A small class-conditioned image flow-matching model, trained from scratch.
Model: 14.3M parameters, 48-pixel images, arch dit, norm rmsnorm, activation silu, patch size [8, 8], layers 8, width 384.
Training: muon at rate 0.0096, batches of 256.
Data: trained on retinal OCT scans (Kermany 2017), 98430 training examples.
Rows from block 4, named by matrix and row number. Rows with one number belong to one attention dimension. Each number is 128 + 32 x the weight over its row's rms, rounded and kept within 0 to 255. All counts start at 0. Numbers have three digits each. After the name is the row's rms in percent of the matrix's.
# q: attention query (model.blocks.4.attn.q.weight, 384x384), inputs 128-255
# k: attention key (model.blocks.4.attn.k.weight, 384x384), inputs 128-255
q.318 099:085127131175068103131135085191061066086149114167086142176131172167134157194129179100197155190062132153124097101125103065167137114079120088132113126153137118134191168121132148181139137118114151115152110139156099128134155089101119093103177140138112113142150078100120146115163126128113090112124109219132161073146184110149116164114094115079143115186195133130131112194102117108153152060106
q.319 094:088115097156201134126150153143152156110106118095106135089122135160120129117125095113112156167121138109126109151113183139127092130126079106151105151090103114064116224135118095099137091135110136114102122125147074080145129124152144100099135147038165182149155123165121091129126116111088097114123105091050139164097088157091145129149119138101117130142123140203114157095142121091234072159114
q.320 102:086116117129116145104148068137085109112130114136107132105138135181183153126131083208147093127190168118168111130155117120173181128106133058157069139124122141035100123107115093147124113141150135119112117113077158107097117121119136086103166086129119118151160130147136133099090115144115082178143127197104123168096140093128136088130043161098093090084132092111084141123086121098081122102133
q.321 104:112085153108103151157189160095170110150108091135094163119115104120136115118082137079160188070143157134129077130156173060119117076128071151149144113132201143174072180144171129129138136121083119118099088094100173154097120153144141172160137122153129131151131143125143083143109211122070210144090157139120148063128147183124128132139156116133142118150196133170107119131068122134191079133121
q.322 104:159153147132139057092111155115177153117140103136153110164179148073152115088089132133149054164100207126092122165131177206121105172116059202111133109087153156084144113134125135151127147157165164131134143122094198216105104150204128074151126086126123118082160149117141150124128148066094140152151079122135159150142107085054120099109157105173156103152152131112129145123167105115094141156163
q.323 099:183064134124155148119095097119129117106152152151084131183124120107155121180143128104163171052123145117123112174164109125160117108169108181112132143153163182147081116114149083120107099174161104134162095114164152146083165173106094095157101159135143065127112108187078134152118060132092112113107098122180139139176087082115164146151157077145186128164136146126136106095141097158159124082131
q.324 099:143125142144130148126092152112099158158114069127127127123145117173124159059121124136154106112096108074121070099108133120086191184131183131151135136077183130155126096136141160157154120166173104122130109173194184135135121055158125141122147092096123110184178154050115046153077095142141103123147139114073115129092097087125105144154148141135109171115087184129143153070095200170115185107152
q.325 112:139134174038193066115218120135154125140173143047153145089151135126136148131120125132114162126094118114115130150159148137192096144120125053146143113137107136128084123132097140128124102131124238054095151119127115119129102096141094114098174123107107131148158122149072161127102143144105120110139128174123169142183161081141089100188093199088149103151125114099153130126086085075066075156159
q.326 108:166152131175124130144163108185162123112138151107097134119169168127098156099094129036116131110106115091103198120133064118151159185110126110136158101103131143073119101114114169179209133176050076114124089145076112120110116078104082163102077140168110129141104117184147130098143125117149086168135157114153113171172088080146074133189155132150149081188067094122125123133192149152118222089129
q.327 105:117177099067115147133120131162197116101204166119131114171170102155059088150091127132098081114097178161149158129129107111089105119133194207174110099115133090102112151133108096112184159073128082128138097143164135141160061097143087101120084153093145102167079099167155152087132109128128178112144161094125140169114130114105154137136120113116157150116123090107115137136113109164147200158076
q.328 103:107140135112114134074135045093103128124182126144052156181145135077158144147079106095164181131116155136161121097170139131146105124118143090156150111153140149134067157187184083169106110100178146117108101143163117089156096148179118123132126112106138132143074163190157090147106168155094149125117141177157191058114126189092130047123150107124073098133145096140118121096109155173169098092132
q.329 104:121134140122152103104076068152082189145144130178153104075089140084108142113115095110126062143094092154145168144180152100141155125081155096119178146167101073150140103116101125107101115129154055135153103139163106071114117125144103125152065096163170136125068146078115160127140087153157113155115164099171112121115133154125066115128150085151092148149148160077148163099160141089119111083152
q.330 099:109147144144169145115121074164098116135089118152096168155144092101148139125147089079149122144122179161148125120135121103090129140093156105143194151146106103145102187134116097078107155055140091127106137110188064117177153189185105173136134157109117121101141143081091130079164120130154128100131167179159129157154101110113151112180080040107119141077132142111105147115103108115195131064101
q.331 110:168112154138118128114115147193161136129167132131148127114137114227143166139120186136165108075178112116116080139095115148177192152167124141137150101107143119128188108132107113155195109206196145128090093137148156142169190100121132096106183118135169121070175123132089143140116119124073129069123137132167138116151102151101117120166120172151161124108081104138138124132130124140059182076137
q.332 110:112127159200132140162145146132138130092049116129085111155120134043093171151103180148174134073162093154081092144175138163104151084082100098091110129087112123103130149119111139117096134082144198178159157113136063144163153196059105115138188116047109171136118110156140141140115138122154135126132110098094139117201175150108133048168167126121177146068100145087103157153095176114143174079154
q.333 108:117189195122129157106132110168179124138196116149172147174135106106103088062099128081124143084091135142108134072129074139159136122096134059140131119127184171163097173183120106122152109067138118128129127082164112138139164108081138112172192120141155126178179109131113130109118146131112134125129110199143118121163153186141209127124152109123120122179163125149100148183098108132139095162128
q.334 110:121092120104128162161087167127156106150082114129131123180154105124096088082087128131129116107100125113108155191127126112088171096141187118126093129153115117115097091131165096196095110091183118156111148130108198111118173096189173153161145129173105144107206133114121108142107133131132072161116099081170146145077140087091133183185118170109121134137129081128123125114125112155207069125114
q.335 107:114043142104104072106067195078185152136147144165131130179126200139171144172128094095065164175150093118172136149151167220164157122158122095111151088081101114178150083142144132081073127148151138135102150106186072148139170136133174144095096126053090171153142159181142172177182114069121221125169132099091149122078148166153142197126132129130118153110091116064135126153122142102150106105140
q.336 103:106149137138113160151157146124159147148135144166115151160120153103153144106102115184126138181160084125108075144177066127118122151145145126134143109115089158085081116129078134115170110063177064061123113163148119180171104122038154084098103162111109110102076193131081192115161124126145111092095128075156175190148128164073192125047124119131060123135138111106114122101143110147135153100132
q.337 102:146140098165150138186139088198164109118099124107125108131175156117076102157084151133183136076124176164130131076068152147189131129123160209111100134136111104154153108126103112146160126140161150131170099208136102065124111139187133055129155125175129078139149117194092142132143156121138152094140146190090191131092141151118092117123139110132152146143118109111130092086122107156162107184176
q.338 098:123130156135137136114127197099109084107107146111090095108141117135126138121148163131107207109119207101130100133097077163149105127169130086109134094139155090105145096125131142148149077064141109099112091134154191194163152137102108129153146107099117097075147131166145117130149132130179153155167140104203152113076165118050141138155140081081074119131137111121136122097133132128079061057110
q.339 107:176063075105173050089153132126166091142136141072094094099157077167167130173106140115131044122142125115141146116101064075145189091092085162170174047143128137159085170145175050113104098141130103136129118145072126152136075146108128158146100200083135143136100121113068140105146206133140126098156140114047142146153119130115097112156130056146108038169184125132126145150123145134165149141118
q.340 105:104161133141129159127126077093110153096135128043109134095146129198118112122098145115107144104129208138165122102080127126110107118091164145154131164148072082126108127095135150044151086128117085123152098102134124169122185157057145071113156126075112172101062153100202121126100111101111137077110099110174189093171129161116130138124146120106108110119163126134156152132162124124108182187109
q.341 107:089172088086125148146080173160100110130124164166144107136114137086180132148179107105096112085096136096127107115159086148101064081164084150196203089120130090133108149120140120194105098109119165127122090167050190137154091087126167081163184114157147129146094098133168095161146127131096143109132120131106064086144069082118072164158123157117143142114079107147129153068160144150166167106103
q.342 114:153106192158191066073097121177073158114151163130114160124119179164117207129124110136172195125145131127062102138093165093132139101152118148090090161155116083091112143127119117089194062158115117116134154102165136097128137158119133100134135112121150138143098132173110120146141132132167140130122083096120102159184177204090182132141138119081157158149137133091147147121114099149084161142168
q.343 111:067144160046087087126149207099184140113136127129086166145177105144159096203144122127121155130172124154134082119123095134175143136124128099139141129141143112105160056127105135124176183115094145112104141105120141169148139139091117092066121154098095139099142075112081127111106055120117112092102087067125156155118123140139105134104133106108183141109126178113117154103096099167121114119120
q.344 101:156085098161142152067104085106171160154096118134080126144137125068110128157137136184217122090074158146133104138142129096156173161073157153122138138199075151121225086092138106146189145134113162149074124123123123135153109121123135136116071111191075183118114064126128153129123106108148098091062174108123131122132140161105117084047157164152128098132170121166137120083170178138104070128129
q.345 107:129085101131145169151148116146184115157130116131128130146115081138134154105204189170174148155166087154160143146120108159160140127190057159137146160155085107139145102142111103145101161140155140087121181116059152114104148109139094122084114138219102130149148086140152148158167098133072095128150036137153156174085069134122145128101140171094128098112085150141120132064058095084070168147101
q.346 107:209135130243096078094142166245189137135102119096126167090138106057105136146075087115164112138161116101131159122089115148074134123072093135144163142147115119142059169123149137144110125115095180150140111130134152130111133162164166117102104121124101112155127204152156123097151096109073110143103175117125148106173129141123151109159127109172119113108116168094101135185113156122128101183107
q.347 103:223137139121081074137180135078163141147140109121143096092146158162136121075122162125126093111080096138120156131097063112156117143122118106151135089101153121051135105142100120159082107186096124103133167139079159160137175131073122136113181127138102162164081131172133118115166107115131116095118079061176154143156129148138160102117175099099155183129167141209178150198145125109118108122102
q.348 105:108145113127098196101196166173102152120164147115182130132134141177108133135123137166113085097112038117137201139180088144100117099106096136169106109144172129072106103103123169118146147133140136095157134123171080056186092123153094164150209103059088160089076118162080134173177186113106132121115177164157128131122163132132110108110143143126120095096136100151098099151110128084188116111096
q.349 093:090118091158196158155090154149093132149074153162054145140109071148122125110113136083129150106124173157158131103126122114089103164106170138134120124130127064187129115140113142072160109134060141169146013149143167099187122152158118119112096162157126104136118124095167083153079146118134179134119123082154076119132142123089158122148145130137128087080148111112109178157094115171098050116140
q.350 096:153170158106109134075163089170064106132138114153146146113123149163122167146145123109149186177070099141147116155097121096152169124118116132096134140066139124085090086124074094081178124148146122094137136123105120130160161197049061166144112160135116168119103033101151174110195169146100087130059141118138125152212121118149147101175115185127139113092137131106169120147143141141139215108110
q.351 108:197134131080112044159082097114148123127153172097119144070117100154144140107158120160100067106126183123151143124137085135126140134173140189107103176111137152108140123117096146124129114160124134095100172148115195092106108118108146110095098127029111167127150198088122095129121083172150118114113086101141210224066108127164090145102079197156092156114114141164115122132136133065128153146098
q.352 096:143197092167148161107073199089136134132071118117134096134133112080068118157144166147126172155139098134134097090144126151208116122130157116118097143117135115161145178121172132060151081074139133110152104153102148128181104128136136112185136121082109102090168225126098137102141179105079133061143063162079133090142167158178201118173114139170136133124083155077164142128142120130155094167122
q.353 097:096064133111147142085132116113175119112158160152114136076143167133123104096099093126119163100151126130117137135169046218121062157173183107110114106166104123105120151133138102186076141131148130149110042129136115072162115127167143104070175124073143125160093129158135117110113156112085138068105105168115099152107173127180144135159137162122152135116169070151129115150151155126101120113158
q.354 098:146087109155115207100140101107145079065039117130114095123167088106127111047108197141087083109164191101159096132112099088078112129128122063120109141061166120148118125138132106116088164140116160115123109113146147167125151103129061112067200116208106189089119114182094092037115126113119147142138122110133116117136084089162116165138132113126150136117141135147137167140078174150053067122146
q.355 095:132133166112158136141169123134121105124121098199122105082136100152144117166096155101128109209174102144104193112100109181105134100127086161126084164129151121166085174119146133129117096119164168147139117079105170181100083093115135119148126072141150138094125136078094151146119142113129107114173115081090084160153137128143159110152075133097102142166142078156152126095166109149105129193141
q.356 096:133112090099201157115138142136101142129137154123107136120129135074092168147097138146138059159137119108129120144140149249071165130064148129100087149095174095149126106125147122098167116145142127136137119071150093194141130120117154163122127131160103109115165171105126095097057125089098134150104152161164100150123116230112155152096071090182086114128072178161108095100084113143138093152098
q.357 089:128140149090137056149115093129087148167113109114133159150130200127170121113118107166137077127062140165170143187115128124146156124111207171090149078070125124100152145131091156142136137145119198081123141138147114126081117161161171084097107125057161150139152145078143135133094136115180171097151085189134097107128155119101052146100173126082131144129150062142118136154178143072164126099115
q.358 100:123115113176127205129153161088136111135112156094144172067074132144100162204101158104080077107093184156138072155149126119193196120145158091153144106153084139125111160096147129087099115120087132139118148131147075108161138143079067097170131161090068116160151148141068141148120114178154134107140160110117177130210169122082124103092096133171153100148186104123110115152153180112099097101159
q.359 097:099109071097091129122152160078101156141131124160132120161105196145118128118105116079065126105071161127187179099164087142139127108194080093111098126156130117077148077120096131149061134079098092114154195125194107173073150135128119139112110126117100155142152106151102126139087112110192119158114135107178184140160110090121140127153106119136152117111125191140136136115127114128080129163121
q.360 106:113130106116095108105121123105088120175173160126095094089099121154099118121107095111151084136087142125104156145129150176106061148110093129100163122209142115143161054118117137117100182157138113112145165181152081151123159141132133169179068147155165153109135168067107147120121144167140075188097162112141164124097135152154149109082111127129226164120068167128114158141130151133160180149132
q.361 096:125155117081146147155096110121152148115170102082134120134157103115084114084129133137034098108098113172133054149206102178097128115157112154159160122159113135131129107125155144078190126139148133117182139102154094123145105089136123137209135122113136142085117118160029112109080178050084145174110127148151124120108103139142169110053088180111170090147108128153085128146067123106116110146158
q.362 101:109143077133117080112177128146188141121134143140048186086145119127178165157138179124102170113145128102118080118139125127117196116110165105123104149090127111163108083135095171121113152100162157140114090087102100158111139160119092074164172127105128189081165137179094116164106143152114152123081185089120079173098123079118091114152134167186086116113089138175147123123105131088152199202168
q.363 088:100085128089161126131068092097111094162106130094080114165106125141178124122145078180080115131044051088111114109156136181123145073064157120124130131136119126130167095136150201160150152095110093118070196184120109085117124120221132045107124187167142068090157134110168153136095157109157076123149137139152116137042151114173099152153176152180097147149153176195117137158175105095071158086171
q.364 098:094152162166109143133113208176123099118114120111076113130138149143157124132119099126094140199051146146164056107135166198105104125095098084157089139090168119119173129109121128142134092109137076140165155156131116156090154147071137170056156138160120079073129159100111137107175124165152233128103062128141144170107122118061102110127129130106168128111087124132134127238108095152134107100160
q.365 094:100151155092099159136067075114128056174093131172182133127163090146150063143112156100126135154159094127178089129144173103095059136103132155168109111144104034133145123099126179114078108138095144124111180116133130083126128145107127051114136118161129166129196143115150126139107075104153072080133166142121085079158169028119159108163066126135104149150146081125175136141127141128033118095149
q.366 099:172126133133123135153119185139115188123131127126138142139111152039124127147154149200089055108144202130083139084115130060140095123218135115138152166110135124133173106098141129157135142152152153163123112129116136102100150094115127072131149135153116194138146113150122115101105098085123123134167161133103123103074158113125132134152128102135153208120133144092155169106173159081127106163057
q.367 103:135077149114132122122169165131144125141138137194206162183121137111120104104102109153157198086167149098136194136112117143124148119221136094130130152154097076130163050136108132163133168191117114155114161144143064151070114155089186101112128104179115139107120092132208166161105068168148115099126122115107194169137211118060134158174117143112144179133138159111124105130065075118186104141148
q.368 102:138126125057188062113127091148085100161103136068158165124114095106140137124111130112159093105140123099140123085212132159139077106118148044101113177175105152147036144135113088134119128087144112111140129181134091119117087140125110109158128145096099142165100096159047122136167148148138138105152154150029102061126140061131163102115127129073133108113113119133143102192107173144093147147127
q.369 089:152139127100116131077098100119160132157091117108147116101118132131103100091121139101111178110147094108135125074102126093093146138160162123122142115141104168128136132158114112146100111134106152047144115111121107068144084099126135131099124176178117070145150138175138093105116127148091047046074161132154144145136189143084133121101108086170133108194089161110114137095133075148085113144141
k.318 107:081138129100169125132120128143129093141126115165127152127145109129116122153144108159101135135117178135176126146118097085118115179063151102113112124114156071196148101137148113155156117175132136131123183109086119153050163132196147098060150129174120168147124191233149171160164106131092134075156098072125099150082125073141112123191189156116113082134155089185123143175139116145151152156183
k.319 091:151138164116177136105177133106118128122173128137123142165138161166124165080158131126063105160102119122225136143121093109086062125165158208116182136074092192120157116100178115083190124173076136139133126125177084150077132127100135162114142120144102158113161104148081121116117162183080141048137131169131190098114128159115135168128159140178104160109121094112083147088123093057094181144128
k.320 105:145156140118170113137113126140089110116160151131134103107113097090155188107134150177095130104112149133102172138052093152126174135033075126091155150095142117182138126121168157154076103126123139117111156176089102120217157112119126186066116150122116137136164120137162146117067132124156102136135129168151020142166119177167131136136188146139122155124147179147098136105121125100196142135121
k.321 104:139172113147103071171111170158154183140115103115121220073195106100102090147145137091095195112135151178131076121137101080125180119131123125081150118141162130089122140090190115168144164044128129161165130167193129153141117089137110104142105051160165172179132195138177130128116066138124091172125101105131158146118186100120146079093230082144144122127119156162116124154139114149103097140122
k.322 105:220161163130168112083095111152191167151087102107145198128167136116136155133181135209178155151136170140125126174097155116152120122188060163107123155128107114136147111103109135126111142165107131116119188101079105101126195140125092160084074126112071112138125110124153162114101135094123089174126074139087037203155122087071093110100101202144153183104180122153151089112127133117115154171103
k.323 100:148085120128144171111140202139110144108123092137146105115170163141130127104157102096122159137128112101129170073180087078134099101137109172174133085162112116105107131133085156060111143078096112123105110156110108153144095121143139109148129082107146097125174111150170164092098137143101063103133101094114138085109180015118116142182152083191066161154064138119115120143103158189102138120119
k.324 101:143127134121136121155154103117139137110122155120178116068100107117146124167140130121109173194115180101106143144067130129128158111163118090126132143141089115084136110121077055168157140149118108118131149134104136151067160120078151119169102178067105085146117114113111126163152092133213149156133097084144064079135113135078106072159132082140162145141108057166197136150167158120143147174126
k.325 113:109094127085117097090116163087114099174092139147143101111106118116159051116140160176116126158139145106140142131139154122123160138145103051186200150051136092115138120152124141158102138082126132201156129130106122110211143097183141141114165130121163119103151127160135132138065106135166078175146099132168075088137082102134063154126080117158118140104157117131130155136127130145116092148064
k.326 106:127140114074143100149183137097126125126144141105180089200110128130117129106100126160082148141156126098135115202127126132097182138121096092090140097158123104122160134150108151125115175156070159136123127123217079149143162148121102175148152110163132102093063109152152130138132144089142163118126110094089180141102164128222136130085191035141141122089141159114133103122086160120147211131148
k.327 099:115079148121142138164164110137128157124128123121142155094138151098129115205151146118165172096169132156168127147120152083119067109131143124119103085172123112130160078123077154074129159178104142134087154100120143080135175154085141166148112155103100088137085122215099140143146153165116172099095155147104085084213089116158089095140146143099145141134128139117082138175119134117115168117129
k.328 101:101152110132145102115119181105151079174081128163042134090122104081129118151070083140110197107086075106133159100130082117081133129151153088148165135110149164126146144192131092092129096149095133098113114138152124134174098161148147123161122102175120090080180175126156147094082159123114100080148126173157126129105145147134173156124150126084147164129166123114078121116153166113127094171116
k.329 108:158124154130099183133117116092091186122085170141081051129129105118149067106096154158195122110160136145128086112140133148091111121205157143136145118087153142157088077098093161129119121146081170176123091100154103165068100123099122175106043175162112100083091079148141091124178148069125059119117060143130114104137106109171122112154125126157109139118137185098126113116158144180124106116141
k.330 103:156138086149104173135123158189059086141127133136173044094139133137113128177138121112102185114150118148118144169125096149116161124094153149130084142204146102088107143109159061141143099180146119131145071118120133079093087129167106114196103148115106127212132082106179092115133163143148154154144158137143070139176204109183093090078117111115161140089151131099076141112153160145138085095092
k.331 116:178119161151098107156119178076106092167115087147110105148111152200080093168127149230106148190126117108100120119179122100135143157118129092055088111129159071131083151125111172072049075115089121127085167118207139097134126147117117182117107133088121198049081133116156143150095046122156152147106084109160126166163139116169169076139117215135144198134095133130153123091118125079139113113120
k.332 108:088101101145123128120061194144151024156115182177133150125132169099093102174123113175139082109151110170058158141091161175135116153119116118128140109135120118103145167137145112145093123157129119145126132144123184184106106107167122077115108110143151146127147164075100089138132141094172163175161112099116103101092162112134117140043184133106156127174143147088159093080099118167110104152128
k.333 106:146135103217192124141167125075151145146114095112081144153133164138107134145174128133116162090098116125106189097145159145169143112166080147136111118135111078123141150086119103083164138038151123080145161149076128129155150138023129134100100112184114110162141070112110162134106161058146201142141144120139097147125115122182039149076153122114130148146105049106163105124134120116141192083097
k.334 108:161133108102130102155111126120110149119162066117071192139110128166106156128138175128159136204077177137145096106071158076145093167156126160124140123133117159149153116088103112100160103166130149099119152121168104089165110103104099129134110126097126125173131165109186111095070129101151126057140176132133152123151124146104102105160176078140158054121163108110108118143136148089075112139090
k.335 105:140139131134160096118091103138099108122077129141136161173114140121215102139084082165111127142075109058171157105171117144075131096047156128164114131073106161141120082140191178058126123104119109124127068116124116152191101149111145039100086130128140123122117169142107104102057087138136126133114178104106091184123157044120176179128098149128138164097145098060141133106136100105086159112128
k.336 105:154041142117162146111094104086139156136110134143129097080116141052135129082148141097050088103135102133145152124152148102152129168133184126066172107136105119191158195110165107138080133147148116165118184109155097078110132118101148167094100135119156189099135072099162178153177077118152113049114130198138119068159135077084149116180174104137167139098143134135122110171083159133079115118115
k.337 094:157176156140140128157142165121071086146109153087144143107110144209079113159165120183119118137117159174124113188082128095151163127207175096092106131143191069083113148154135112116143121189115143141129123148146143106161173119160135131134156173127141153121153140142159149113116131112104146104098127117182140097114099137087193114142130100175042134187153111150112126137078128134073055109139
k.338 101:089147111122101146153155088089085121154160159185149074170165138122142145095127160102154176152180162138146116145092169111161182149122188052103188121134136058143112087131128216133171086142133126098136095141148115116158137065135111061141104138148116069160135091049130164126137150067108158104127144095101097111142108083124133123150124208201149114108172104124163123096111140096094095084107
k.339 103:154135091136070155149098132123115065151144092127135191128196167075148126099124102109190088129135136159145104157123123100189120114122109101136133157090106129118160145145051089106135075057101131146150119097138120107093163072096153105115135173165117124069127161078164120115100117112115135139141154145104167085102186085062071107076147188112092053127104144075131144175141161158080165111102
k.340 109:094081133089173175134147114136155140147133167140138148129113140085086117109142149113119153166188128170102152159135152104147161146136107117136143132087119207147134096172077100061113123121163110094094177080068085138164083106089125124111154152147083119134145114088084173106150166134124134087128132176121132129134111147138153103132112070091147155150149162148179080143130128085096071133118
k.341 107:149167100186175113102132117084136164123128094119173114156152103175077120091063111145124111145139189140125089132147153106092128159112134106121070126141121124169087087060143104095172129129109135188123145169160164067130096086093139044139126157077084124096108123173180112174126159113145077157125092183174074136104139182130122172153175098156111132131114174112118116108151114107137173071131
k.342 110:111117116147147178112143110168138107163098125155084041124140161111150103158170135148124158132138081108099068162140101127145117085118158080127137161110106123149100131124099121125119119107135112151132134117129146151174144171174162153140110116056094089138087144121128163121128129106092117123141094148153144088167127125109149047095207152087079115152046152108145099090126114145171089142151
k.343 111:096123168170078168177161108109157141143111146090105147094163150076167122107161173138146145126108136124160160133147104102127143125157168150107135090108128152154133122091121129176145169093146113101159096145129181140191119104133118171144130090083143177138104169132122131157147155164144150159085143128112144136069202126163132092185097145103185094092111146111115123198129119132062097181101
k.344 105:073128111147059143127123142114142136091102150066213153143115135184133118122120136042139146163140089125152055126144185096139130099146120114109113134123137125153162094113092093099129106143134145101174093114195115170125075165151110114156147142095116113158118159113116178129173169143066085100117114124080116123134121149116127141212126168137117133137114213137108134153080127168202100125103
k.345 105:132141157112122105157112190152165150169129114119140167149122118232140149148152083137079111141105075097111112120177171129101163201104143134139144147097144170104112120151138103173153063133142089096131159149166085117111079141153121148071107123053130120124118139084072136128112094135050179086184119127096123136153145131139122171115128125132184162127110128095122172172125117105145172095103
k.346 113:121102126112164172152128140139143134147154123095139097105100173144162139140197121187107142152161087154119112128182106119160076090168051180165131144155093139164148111097121132091102150116119127159125133138154152107166139078063099131082152113103112115151059094123092161155159095126188121151134108152099125142059159124081151074127144171124114093165133188150142109094108162140075056149098
k.347 106:099121078178117162120176084101148143151129099103149122120141167158102149148144175154181094169178080176083103154103161160165169163105167085150175101129091136149182114137123111073133122142180176178064166142176100111133120091148153160143099107170137136103107157088133133144068157138138084121175167110098173049142087142138136172081122122122087126103151151107093121138083113120085085107097
k.348 104:124136090117120131147113104100122085127076184070175122050079138163114133139104107110146123209124116151140118122164103101151078148124143067108102070158155068164121146102117121166119198118070148141176176210108100142134144098072111160160139125100174162134099215116158139150113140083161115150112097133112127142125167099139147074183106102073138125111125163189115132136048127094118119150103
k.349 093:092111146063142117125167106162172149107197086131160181128064157138120095091118202188149120096156174164062094108107136108168110112130100095079173109198133145141135120177081126123165113121131103145116146098124133132157134182163072096114121155104151123131119140171193125082157129127127091112112152198131099106147140142148161127162155086070109080092137186101118132092150083161132121143085
k.350 099:149138097122134191129095140191120122140155156174120076184121100142122138122124145125137045067137178142147120090076134125135089149122146074156117135197114177139129065117156135095120156077112152091122161176134171168152176154160124116103167115142119115087139145150150088135087073139155180165147081100100103161110125138119126164105176098128142128101114098100141127104166159096178147148138
k.351 108:123178141085171166071096110163082077136140149155108119161112149086106148108122198077156110128150089130129140117078167118087087143072121055127139150119117127097203132169112089102101110102165131139147110117098119131089150186082091115148077121099168140109111165108098081127175085138065062118128152139080227128235155133128144088157138137159137133180151131126151100169178097147111114136106
k.352 099:143079118116132109136181143131123154129151139143055094067126080107146136169136080126160121089107142119171103163138161143077119147134104170160090116112166203174112151101150154139113116071067175147143153146092108157163103098159093199149081098052102077168150065111113152188081109072027127091127097070089144116122126084051095154130126139143132141144131073061155153107159125130121111166150
k.353 094:093117113072128143137151105147114138122080117156152135076152157131143132205119131160122136135162046115138046136141124136100135115132118100148151123121138089205111117077163150133187130127149109145116127113100192119141048087100090090099108089141112087135129104130172101116090087145143150142153085100152137125160122113151067099177124081113101109151135082138131137092103164118068087131137
k.354 096:076042126081126119102142086092168164154096149162117121136157119163190133196155119184137163134094125154130084147159101104148176110111142114165121193102076091149157125130152138108191174122144188160116117101080130152170121096143148141110099103082105101137192133141129114162208170162195139150135091120147181097137195105136123076130139215150032161100142102138140166101140132144155081128124
k.355 098:175136115155111143149101076140118108134076166106135167082133172106105145089147143142105088146127146155109095135080157206149121175127176089080102159109141093143112074137130126126125139174093141135130105123089125162067135103123120102201163109099118140093112193117132119111151106110103149104137142147109064149110167139152087098084132142121078122110136136127164173131101144093111038109096
k.356 102:115038130110092131166184088154150155104147135090152092127133153145138141166131097084154141104101160175110087141109119120050126130155190075124129072099135150119139167155185123085171134134157101150124134139110068094157098099089078164183094138134157147132082161091130175118201144106192154133133090139195094092137137104142130090144127116126152145108197149133170144108179167161141160083127
k.357 090:116154107140146165156124078115159134130188173104153188135154115106096107197123151196148091121133111106126197118160108129131088113076095106121174155134122097152127119153096159125113077155079054103101129163125165147117203139097159067061152114144079158149105148172079099174071104168107078110145133081149129185141139186150096109076110090159141154108077097111129147143129164133150139135138
k.358 101:175153184062094118150145092132106159154123117114063142117152124095116133125103098125127111130092150116088075085208168105115171099099145130152114123066155193160076178162090080129070142117157122139157142114119120121098212117129112195079147155110163069141129112100086115137055142114108083105138076166049157100084137111183162132154126058159121108151111120127100120169102118203066130196124
k.359 101:144077145151127098160148094091123167163053135168164094119104090080125107167146201085112143177133169118080140091149182164123115127094151153134133138125160124128171082145103133110148166087103105120113135141191136116072131115129193131121123158189114159156133109102076107158140097154075154158179146115081105146135118124191100107170114079133060104132150119135174132165140109133153109233144
k.360 101:107153067131038157115156145104119128110148112159108179113080100166135130098132077128138139123144163132171138100139076121154136082144125188146115135081138122099122142142119081104203120097175125103137112130148146122148191159128129118119111116147152096138120112094174137088158135108126104154157176067129130158129106116112079178126149114176107089175147139156163110153174106132113197139103
k.361 093:145105063205124129167169137142110135107116159112131088172100139139128161118113110043100114095136140098129072170173127132108170077153138159130114136105166173092042137122119144105072159076122154122127172118152084107103107147189127154101109154135113075160148116112138069174175125128106119109082202141058079146175116138138098128200115118157145169106136128122119115107127147091135173097115
k.362 097:137131101155036137116094140140119133153057202109134127166141142107088134108119133135114199115131151175142162106131092113182088119170104084157111088161158097123177089106105122143166119134109123107127160106105100147186104099158168067193156141088098159117167110076112179153110200148089175163144173127110073136186144162123126112158121133172176150134149144112109148126084135080121147104101
k.363 092:147122203124157082132173150149143141125181124068209091168157107075129130131119097118141108153180178114139166168097091127118068085056110093168084142131127150121069219128147174160128161104072125129149148124119177104082126122157180179133142170140111169131141136074123087157180118090122156120093064126180104100195118101111144180104138162133155147149109159103081119067157087138201157098100
k.364 100:165088139117113136104097145070150174142099148157188133123114092162151093156128092167106079059067097111140164125111118111101067090133124169128132143078132154154116159108055117070076119087096089112093155094067121125091157117174148066115183151181161118109121140110117113104120151140156100095119048097184160153139103155059117185144193167130128099135111126137143165192155098204112149156143
k.365 091:139159116140166080162083152158128079123094139146158122158181131130119153099101124177160136194183125091143124137086134114161160135082112096123134105127201197143131104131138118133130141127086166109103105126089125209141173124198137087120149126132136130131097154109149111148126147124131217097111074125059088106129096152047118130099099127089130117156185118105117163114101123137133108117155
k.366 089:084134137113137156132120118120135128113134098111132104141110173144118110112156113135132155146105190136129139127120178090140178131137119112145169108131092117083131096161123107090161113068149148164086107176134156128109174135095133112173140124115105133099181062175147146140134109132168176135127091189177169144160114150157126098126136118119093160164100189107157130200114112133185098100130
k.367 099:141127133102116127172139103188079125109139146084125083111113101121143124151139129161171101177067104128123143177076055111113084119142101049173138124094147153098101102108181118126123160117113105120137126122057165162129114139216089116139142121061188145051108134135152150132083151053177143153164096154136146092128089152119159149110097096122084126132140198114158135184122127107129150087143
k.368 101:083083046091106143152119109103123104145148100140137105146145137089105146122112132095113168160111119134098106191202105145106125140083087129090118110133163109159040137153080182188118107156136163130102177143103103153128187143151150096156141162107147186130127173164106132119181092131105135071159138100083128165126122081171087107164156154148132118127092077128096106114127141099056184145163
k.369 091:140130110130152072161162084166095169159124177143133130106138136152144113123138117091095106095157158094124110140112098163087098121122145108109098081142112125124097123098151128205111115125084144207137081124142140154093073172105137092160075092116090157123190089086126170085131175083089135102196155088057084101143110145162118085140120107108138196139173092116111075087117210153055189163131